Weights of a small class-conditioned image flow-matching model.
Model: 32-pixel images, arch unet, norm layernorm, activation silu, widths [64, 128, 256, 256].
Training: adamw at rate 0.0016, 26000 steps, batches of 128.
Data: trained on photos of arthropod specimens (BIOSCAN-5M), 195000 training examples, 17.1 epochs.
Rows from block 14 of a small class-conditioned image flow-matching model, named by matrix and row number. Rows with one number belong to one channel. Each number is 500 + 50 x the weight over its row's rms, rounded and kept within 0 to 999. All counts start at 0. Numbers have three digits each.
After each channel's rows are labels from the 100 images, of 14976 (inputs lightly noised), where the channel reaches its highest value: "strongest on" is what is common among them. Only what is clearly more common there than usual is listed. The data: photos of arthropod specimens (BIOSCAN-5M). In brackets: how many of the 100.
# convs0: first 3x3 conv (model.decb.1.1.convs.0.weight, 128x128x3x3, each kernel summed), inputs 0-63
# convs1: second 3x3 conv (model.decb.1.1.convs.1.weight, 128x128x3x3, transposed, each kernel summed), outputs 0-63

convs0.95:466539401401596507460561527509577483523534518543505483470472450487558481493534528508495478468571533545468491520429495498502544502439402556320474558540539562463494465472486495523463488504503448
convs1.95:554539544518562487529572374483484564480502480467470510560568457516494477553485457464467466477519518474499509546458432529524534482523449517413503504501515608461548500542464427502495518447565498
strongest on: order Diptera (68)

convs0.9:542518520529558613447552428523507533542553564455470540548440420548443471590529445515572524497516463473540501424570511550502481478517521494493535524540450539507478539476511576518528442512540472
convs1.9:560519479426509517567543468482456466535550497495481523593451505518486425555488516473433554529410422447311494392487465486509466526532550468396516520529567555463457471431502408450474569488542471
strongest on: order Diptera (88)

convs0.103:530610556532422491522444590561574437510487610503529585521561532516586519557476539438446420581525448497470500502439545485485573565496556534506481595599522495523467562513552516526506488590520587
convs1.103:514460521554570573458599376506498407515481398458541531486494467478385561499527539573522596478474511508493512541558455564519428322551497537493557463531487488471524515481454512558525578493497456
strongest on: order Hymenoptera (69); family Trichogrammatidae (26); family Mymaridae (26)

convs0.126:546487464502588539516518513459578580482513599605556578545490527562481487485538495562456598511466511523547569542540518504516533454518559561613451579590543571516492604554530528557503510497550513
convs1.126:517602500474469490472535463488473514465468479506518555470471563469462480570534553551445488458555557449307481436525446575536459564418513492444473411465541550445478549430488536431544468541502591
strongest on: order Hymenoptera (43)

convs0.78:470526604537495500530469314515470558539542521539412494641477476555502522523478479501594496424496565534593470515454549459499429501480498500551537486537495583548528504511513509500524409511415457
convs1.78:571481429571488499511448647566513548490520520513508477531490485498517522435501496479416487479593368464589518452488476500534477501520542494590450526517552475531440501552504457518522525561534532
strongest on: order Hymenoptera (41)

convs0.15:521520550562583517464450481572570513501527526530527609452498510546453538508461562528481572485542499555532644524484463496547563483486542537553480571511513541492467525496437446596570492531529560
convs1.15:454441411534523466464427540498462506521497529483530500621489412444440425442514496464427551538507506498650516438412543495466575492563516518407544498440456428494348500535551500511469528447450546
strongest on: order Hymenoptera (93); family Platygastridae (35)

convs0.127:493474497449516483529583507497413493432422524439511557484411555531433435502527525514469571526545476555482561550542573578525590548496579558436612527551507548518515461507454395521537493462544470
convs1.127:506406516571542499401528606547478626565535550503421469523593470505559571509549554494485472512458531438600465464518422513506488444510386518525400457486510506517568468500592496502477515527540569
strongest on: order Coleoptera (38)

convs0.11:523390453417538520534486424460504475553506477519508527540441471462378473568495509518437567490509491514492494485471539539461486497507546561298542525530461447548448467557447539514538499536561424
convs1.11:497618553555425494463527426486594405447500514542482592445546519571484563493453517476500495467499530503608523619427561429527473514525435488446459561579487484521446539492507434490418520547557504
strongest on: order Diptera (66)

convs0.94:502575483487483480509538532516510503549495582626528476490489517526572499459424533478523548574417529522527541509540475497576597490547475526514514551413564541519484578578554515543505535508526455
convs1.94:484533495516494524478596486518475469469481472469521556506504534472507508527467493466503457519554498541192485507494469479455502516461500480451554428500496482520475474465464538504500449502546492
strongest on: order Lepidoptera (31)

convs0.68:545539549524458523520534639540495531510485503479516558538539497473483561562540492481537527492592458518532499464434465516447501486567504565509499521619502435555544576504495525519537498541540509
convs1.68:499484504532501503561384451490543513515575508495461460462516506583494462369509543552480573440357500526507499559491491460630521490536490551521603511559527557468595496521473534557501539500459469
strongest on: order Hemiptera (65); family Tropiduchidae (25)

convs0.0:534533440505426524504556546483611601543510572628542555541514573531504591549583524581507549515517500510542612486480480540479531563486496519594538557490536538499522592581522503567517560490590478
convs1.0:559490522541562490463629489541445444515485486504523532497507562473506424499501417443460496531483551493262519487545552513439524429493499534494537432443543535545516485483460533525505432571474510
strongest on: order Hymenoptera (46)

convs0.81:526505544432514498519565540459543507468568534559442434484563550496568606483534524506482581509518480560487530574553518602528423515509498542419476619596535543519548511577496443559459524551582391
convs1.81:546510546505502534504595443488468495471516511515512463511516526500558570595464549530589500467485497542609536585435435601508425494560435494477502537536531453500564570456504486521455533484538457
strongest on: order Diptera (80)

convs0.32:446423425465490596571517443523537527471444470470507420490505531501548474483411508460483569521479448474444501571491674474490586525441416481396453519515530532520576569453504507462530419471528464
convs1.32:569530508553525514440465529487501499390558516513472457519542480488428592443551469514491541439495472513686567481460465534559484497483456537572531603527413504513538504566539422539514622510506519
strongest on: order Coleoptera (36)

convs0.74:542530493564502582502520530537554534522541558571555523558539569533550569516546503540523590515511515512516585536469513553521493519535513577587519643591526469549483587546511455569534571498629470
convs1.74:541558481442559503440481559504533461490497492470465471535480497529443458543550366493450498516549512464473579550483504572534468400477485433479481513504445520541414532360511521472615458594437470
strongest on: order Coleoptera (73); family Lycidae (37); family: Eucnemidae (35)

convs0.20:484433458456511508472480507496568526563563470500442469581510476550490478563437583439520569526464457532512496560512569489471484446499468531361559503514499508472422456519473504532498437490557553
convs1.20:474508535503533523511587464521451566483446569498463310489506523494422525510540422583490508484515508478511475515463435580551454525480469499459558481471547567523553486445570473463469550507556464
strongest on: order Diptera (72)

convs0.22:507497429433541508477516576504497507496470497538521585424499511447437430544528550449464518488548548452538486504560526516489593542501549491382479424495510524409489514475558483527514440529519559
convs1.22:551455515564511482553475425538502522521495509489459456558559461500493532467426435486528491452479483466464490460470514390501486537452503561660489534565481546487505496521434403499514497507477475
strongest on: order Diptera (85)

convs0.65:538531545466401503449553540465494465427414558522531454439460580505400502541528469570544557502486528557510575481615455561563338483528534510598580473511541498505434437498434494552520524525573511
convs1.65:430527556556558501510518432540503583588571484477498611552499386492605467484546545434460461495545492491491441481390504429386556533527445493457487528491469530454522481446524498478515412406500501
strongest on: order Coleoptera (44)

convs0.1:525556497546515551515551452492569561530542461475533522467474592510502567503598557514459547522532481625547593541545508556564505480444530539553479637586516530539564518499574466545547503482557487
convs1.1:459541465430466575467517516461491547525477459454555426542472522426435553522582522489509508502487486562597464516481487514490418485507487489473564522535496526371465412501559504482517544516532361
strongest on: order Hymenoptera (68)

convs0.105:501545533461474546571400532491517425515500528558570549523486470540449616542509534544505594474455497521495447447400559525500443478540388464454501525562520415613368523514522549515448504545556478
convs1.105:543446529596633464478557556556559597569534510547414524519551450483520514445520540466479482473504465449449541512557414477548516470462510501501419515482530590484608556562479408509570539529535564
strongest on: order Coleoptera (49)

convs0.113:497515450539513526455490573492545566514507561589528596482562499514635478503532504512438491552500442488497507573509491523480597557608541526536453606434554552581464633478612548582544545527553499
convs1.113:573489508516495485454601459530476460533496443479503496582481493490466524505476510421486485462493476531218563494447496473551420482481551450445532506516497529451498508463449474521480590473524471
strongest on: order Hymenoptera (42)

convs0.73:577527497522516559615537452552533500476558575576515581497487513533502560515397525508555535409475546533527541562473539574572560485542506536349491551551531501572478546475529467560491514494570515
convs1.73:528551579526495540533474470478535475498462512504489499469460470544492509542466530535527536469451380563600520531457457536503457480512485520506488578521497508560522534491462444513451562504542511
strongest on: order Diptera (98); family Milichiidae (59); family Agromyzidae (27)

convs0.64:569593482503531596503463598479525482473525525549553529435563549508526513460481546549553595605531530459460577460526509530510594517580442597461518613507505570478580555496532498510500502531522514
convs1.64:579492522525520526567641525615534544536494583496471462520504512517558582500472518443444484533539513499648489504548515494551431414461571516630465444534536526622510459465479501510464503499538427
strongest on: order Hymenoptera (49)

convs0.85:533515535431585409452468515484502514570454516544457498534516520519424493521506458514537513515441494533536470474476522509516475425549433493305516524581506510453428517489523501543464499523532492
convs1.85:511424481542436511502571511517470514490446481490467316496445480500532462556475526476521541420419539477538530543535420604533502539478498469470455459478484458476458473547440457450455434474544504
strongest on: order Diptera (73)