A small class-conditioned image flow-matching model, trained from scratch.
Data: 195000 training examples, 17.1 epochs.
Rows from block 5 of a small class-conditioned image flow-matching model, named by matrix and row number. Rows with one number belong to one channel. Each number is 200 + 20 x the weight over its row's rms, rounded and kept within 0 to 999. All counts start at 0. After the name is the row's rms in percent of the matrix's.
Before each channel's rows are labels from the 100 images, of 14976 (inputs lightly noised), where the channel reaches its highest value: "strongest on" is what is common among them; "colour at peak" is the nearest of a few named colours to the mean colour under the peak. Only what is clearly more common there than usual is listed. The data: photos of arthropod specimens (BIOSCAN-5M). In brackets: how many of the 100.
# convs0: first 3x3 conv (model.enc.2.1.convs.0.weight, 256x256x3x3, each kernel summed), inputs 192-255
# convs1: second 3x3 conv (model.enc.2.1.convs.1.weight, 256x256x3x3, transposed, each kernel summed), outputs 192-255

strongest on: order Hymenoptera (43)
colour at peak: grey (43)
convs0.25,148,207,197,221,188,162,179,203,217,199,155,205,212,182,238,224,161,187,180,199,201,204,205,207,211,155,136,191,182,230,190,216,202,216,193,182,180,188,212,230,184,162,219,209,170,191,215,172,214,203,225,226,205,225,184,180,219,187,210,187,168,184,211,221,193
convs1.25,168,161,215,198,214,228,211,176,201,210,197,181,221,217,238,177,195,205,200,201,169,195,190,233,208,189,206,198,219,232,168,175,212,210,200,208,224,215,179,231,177,205,224,216,223,194,188,214,173,213,177,201,220,210,173,186,208,200,192,191,192,190,199,218,198

strongest on: order Coleoptera (38)
colour at peak: grey (29)
convs0.68,212,207,201,179,185,201,178,235,203,173,205,183,200,174,227,194,208,203,202,200,211,180,176,229,198,211,239,215,176,167,204,197,178,182,211,203,200,172,181,261,220,185,200,181,173,207,244,218,221,220,183,184,163,184,224,178,200,185,203,220,190,182,254,215,219
convs1.68,312,172,209,210,219,179,209,154,224,218,206,204,219,203,224,179,195,199,210,183,189,188,201,221,170,199,186,182,225,209,199,188,178,198,178,191,196,176,184,241,158,185,219,219,180,179,195,203,198,198,190,206,214,186,182,192,201,226,182,191,213,179,183,228,206

strongest on: order Hemiptera (28)
colour at peak: grey (30)
convs0.250,045,212,161,215,212,230,214,183,196,205,219,217,211,233,207,226,272,216,225,198,212,208,212,156,212,236,242,214,235,195,217,219,219,195,209,204,213,230,217,184,226,206,216,213,218,224,205,194,194,208,204,211,217,220,208,233,219,220,209,224,210,200,212,207,196
convs1.250,025,231,191,216,185,236,201,252,198,199,186,194,189,183,196,213,191,189,184,228,218,183,198,194,204,203,216,204,172,196,217,196,201,192,202,202,206,212,200,222,201,195,183,185,202,209,181,221,224,213,204,221,197,212,221,198,207,183,198,193,214,223,178,188,206

strongest on: order Lepidoptera (33)
colour at peak: grey (68)
convs0.159,053,193,164,191,206,204,173,202,207,183,206,191,175,206,221,170,241,231,195,199,186,211,209,192,197,218,243,204,250,210,194,211,226,197,213,209,195,264,202,212,201,191,192,190,245,242,216,166,222,192,178,194,201,223,194,188,212,171,216,217,182,212,244,225,203
convs1.159,054,234,180,201,197,189,212,221,210,212,234,198,201,186,152,223,190,182,220,196,226,214,169,172,217,218,267,203,183,178,206,206,167,207,171,186,216,191,225,174,216,202,211,203,200,190,224,204,205,191,190,216,189,174,219,206,213,204,195,206,178,210,199,177,198

strongest on: order Lepidoptera (26)
colour at peak: grey (79)
convs0.205,062,206,161,190,195,224,182,186,199,197,204,203,181,213,202,188,264,233,207,195,198,205,204,177,191,235,252,218,237,206,202,219,230,199,215,204,200,251,215,200,211,187,199,200,231,238,205,169,223,182,191,193,215,233,199,195,203,185,212,203,188,210,233,215,214
convs1.205,058,240,200,213,191,209,210,229,205,203,236,186,198,189,183,222,203,182,201,206,220,207,191,187,221,216,270,213,182,171,202,208,158,213,161,188,223,177,220,190,212,199,207,195,184,209,210,203,198,195,198,240,173,199,221,210,223,192,202,206,205,216,201,179,193

strongest on: order Coleoptera (41)
colour at peak: grey (25)
convs0.169,092,197,227,212,193,165,203,230,211,193,198,197,196,179,229,199,203,219,244,193,209,193,188,192,209,256,179,196,230,176,211,206,200,181,206,221,206,221,221,209,196,195,201,196,214,211,245,185,199,219,189,201,193,181,228,196,204,217,207,215,192,191,263,208,211
convs1.169,074,180,198,217,218,210,200,170,202,215,221,200,204,197,195,192,194,198,209,189,197,206,236,227,189,182,216,182,250,200,192,175,185,206,174,193,172,171,181,211,201,188,203,202,164,160,156,182,206,178,195,228,259,194,178,195,202,218,191,193,180,187,148,217,191

strongest on: order Coleoptera (64)
colour at peak: black (50); brown (47)
convs0.162,188,186,121,195,203,194,204,190,193,198,216,193,190,216,180,211,95,204,225,201,192,211,183,151,199,202,165,217,218,216,196,189,192,233,191,178,216,168,202,240,199,200,243,183,219,193,190,258,202,227,201,183,220,201,197,206,217,206,195,212,216,212,194,195,190
convs1.162,225,203,123,180,185,211,194,204,188,194,205,170,198,231,248,204,205,214,210,202,201,203,192,209,207,205,207,193,210,199,196,204,193,207,205,193,225,185,188,269,215,193,219,186,236,196,152,231,199,225,213,204,185,213,193,201,205,197,220,222,211,204,158,218,194

strongest on: order Lepidoptera (26)
colour at peak: brown (51); grey (44)
convs0.251,127,176,194,202,184,223,207,193,182,186,209,193,202,172,165,217,141,195,163,209,196,204,197,192,209,180,187,204,230,198,163,186,176,196,215,176,205,201,205,243,181,194,186,199,204,207,187,243,205,200,200,174,197,218,182,181,175,194,204,198,203,183,180,193,204
convs1.251,142,202,128,206,209,160,208,194,206,192,182,216,215,178,217,195,153,206,206,191,186,200,186,170,215,209,176,199,198,155,205,192,206,167,218,219,206,170,191,230,188,208,215,209,191,219,242,202,194,234,179,191,174,139,217,192,197,197,183,220,188,194,246,210,216

strongest on: order Coleoptera (38)
colour at peak: brown (50); grey (39)
convs0.66,094,219,216,173,202,237,221,217,195,180,159,179,204,232,204,213,232,203,170,194,180,206,196,208,195,156,229,203,199,228,183,206,201,221,204,226,219,186,177,221,180,198,211,215,201,238,170,227,181,193,202,191,185,200,185,171,208,188,213,195,209,217,178,196,188
convs1.66,083,179,113,222,218,159,200,194,206,203,213,235,206,175,162,197,202,191,230,189,203,198,173,154,182,224,188,207,233,190,214,199,220,182,191,187,180,193,222,170,198,206,204,202,226,185,252,193,201,192,171,192,200,129,200,201,202,215,189,217,175,199,229,193,188

strongest on: order Hemiptera (28)
colour at peak: grey (41)
convs0.121,046,210,176,228,228,207,205,192,209,200,206,228,217,224,206,215,265,222,227,208,215,196,222,142,205,241,240,182,233,208,223,205,211,190,210,224,213,227,210,196,235,205,202,211,201,220,230,186,194,207,196,219,224,213,213,220,207,216,215,226,214,206,242,221,202
convs1.121,022,187,151,194,193,272,201,198,198,220,212,195,200,193,202,195,193,202,217,210,207,200,184,181,209,184,214,219,220,222,201,186,225,211,213,209,183,223,203,190,194,190,220,200,247,188,193,223,208,208,201,178,214,174,207,191,199,209,196,198,147,200,185,208,202

strongest on: order Coleoptera (50)
colour at peak: grey (42)
convs0.117,087,184,200,195,193,198,246,201,187,233,230,206,223,211,178,205,216,174,251,243,230,202,176,166,213,209,237,225,200,239,189,196,170,241,199,203,205,168,223,212,218,212,206,204,216,198,223,243,189,219,213,208,200,190,184,196,215,197,183,210,214,211,202,193,198
convs1.117,073,193,178,201,206,186,181,228,228,197,211,178,202,181,215,216,264,191,170,196,217,159,169,172,189,244,237,195,158,212,215,223,212,215,194,192,188,217,199,213,188,201,177,220,176,177,225,180,187,232,180,209,187,196,220,219,199,187,186,185,226,195,216,192,217

strongest on: order Coleoptera (36)
colour at peak: grey (42)
convs0.80,083,191,226,170,218,236,185,195,173,181,176,181,243,189,175,185,237,209,213,197,208,187,201,216,194,184,269,200,169,214,174,196,183,221,184,218,194,199,194,225,170,206,196,185,219,163,210,210,197,181,175,190,208,200,190,164,184,170,204,204,206,180,200,211,186
convs1.80,064,209,172,239,209,160,223,177,212,204,194,191,207,183,204,190,198,198,204,175,182,221,204,183,194,149,184,181,227,184,193,192,213,171,197,212,203,211,213,164,211,194,215,225,235,210,220,180,183,183,212,226,202,143,191,196,198,217,210,216,163,197,202,211,194

strongest on: order Lepidoptera (25)
colour at peak: grey (65)
convs0.201,045,217,159,226,219,245,209,178,199,202,207,230,210,228,199,215,284,217,220,202,224,204,214,142,205,216,258,212,222,200,230,214,220,186,216,198,209,222,210,188,240,205,208,206,194,216,209,197,201,197,205,216,227,216,200,224,206,219,208,216,206,205,199,216,202
convs1.201,027,216,165,190,185,220,201,245,198,209,219,170,199,208,204,211,215,188,185,229,210,175,181,177,209,216,235,203,182,209,212,195,207,204,195,211,212,218,203,229,184,205,192,200,221,219,204,215,205,223,202,214,157,209,226,195,206,182,206,206,220,223,208,196,204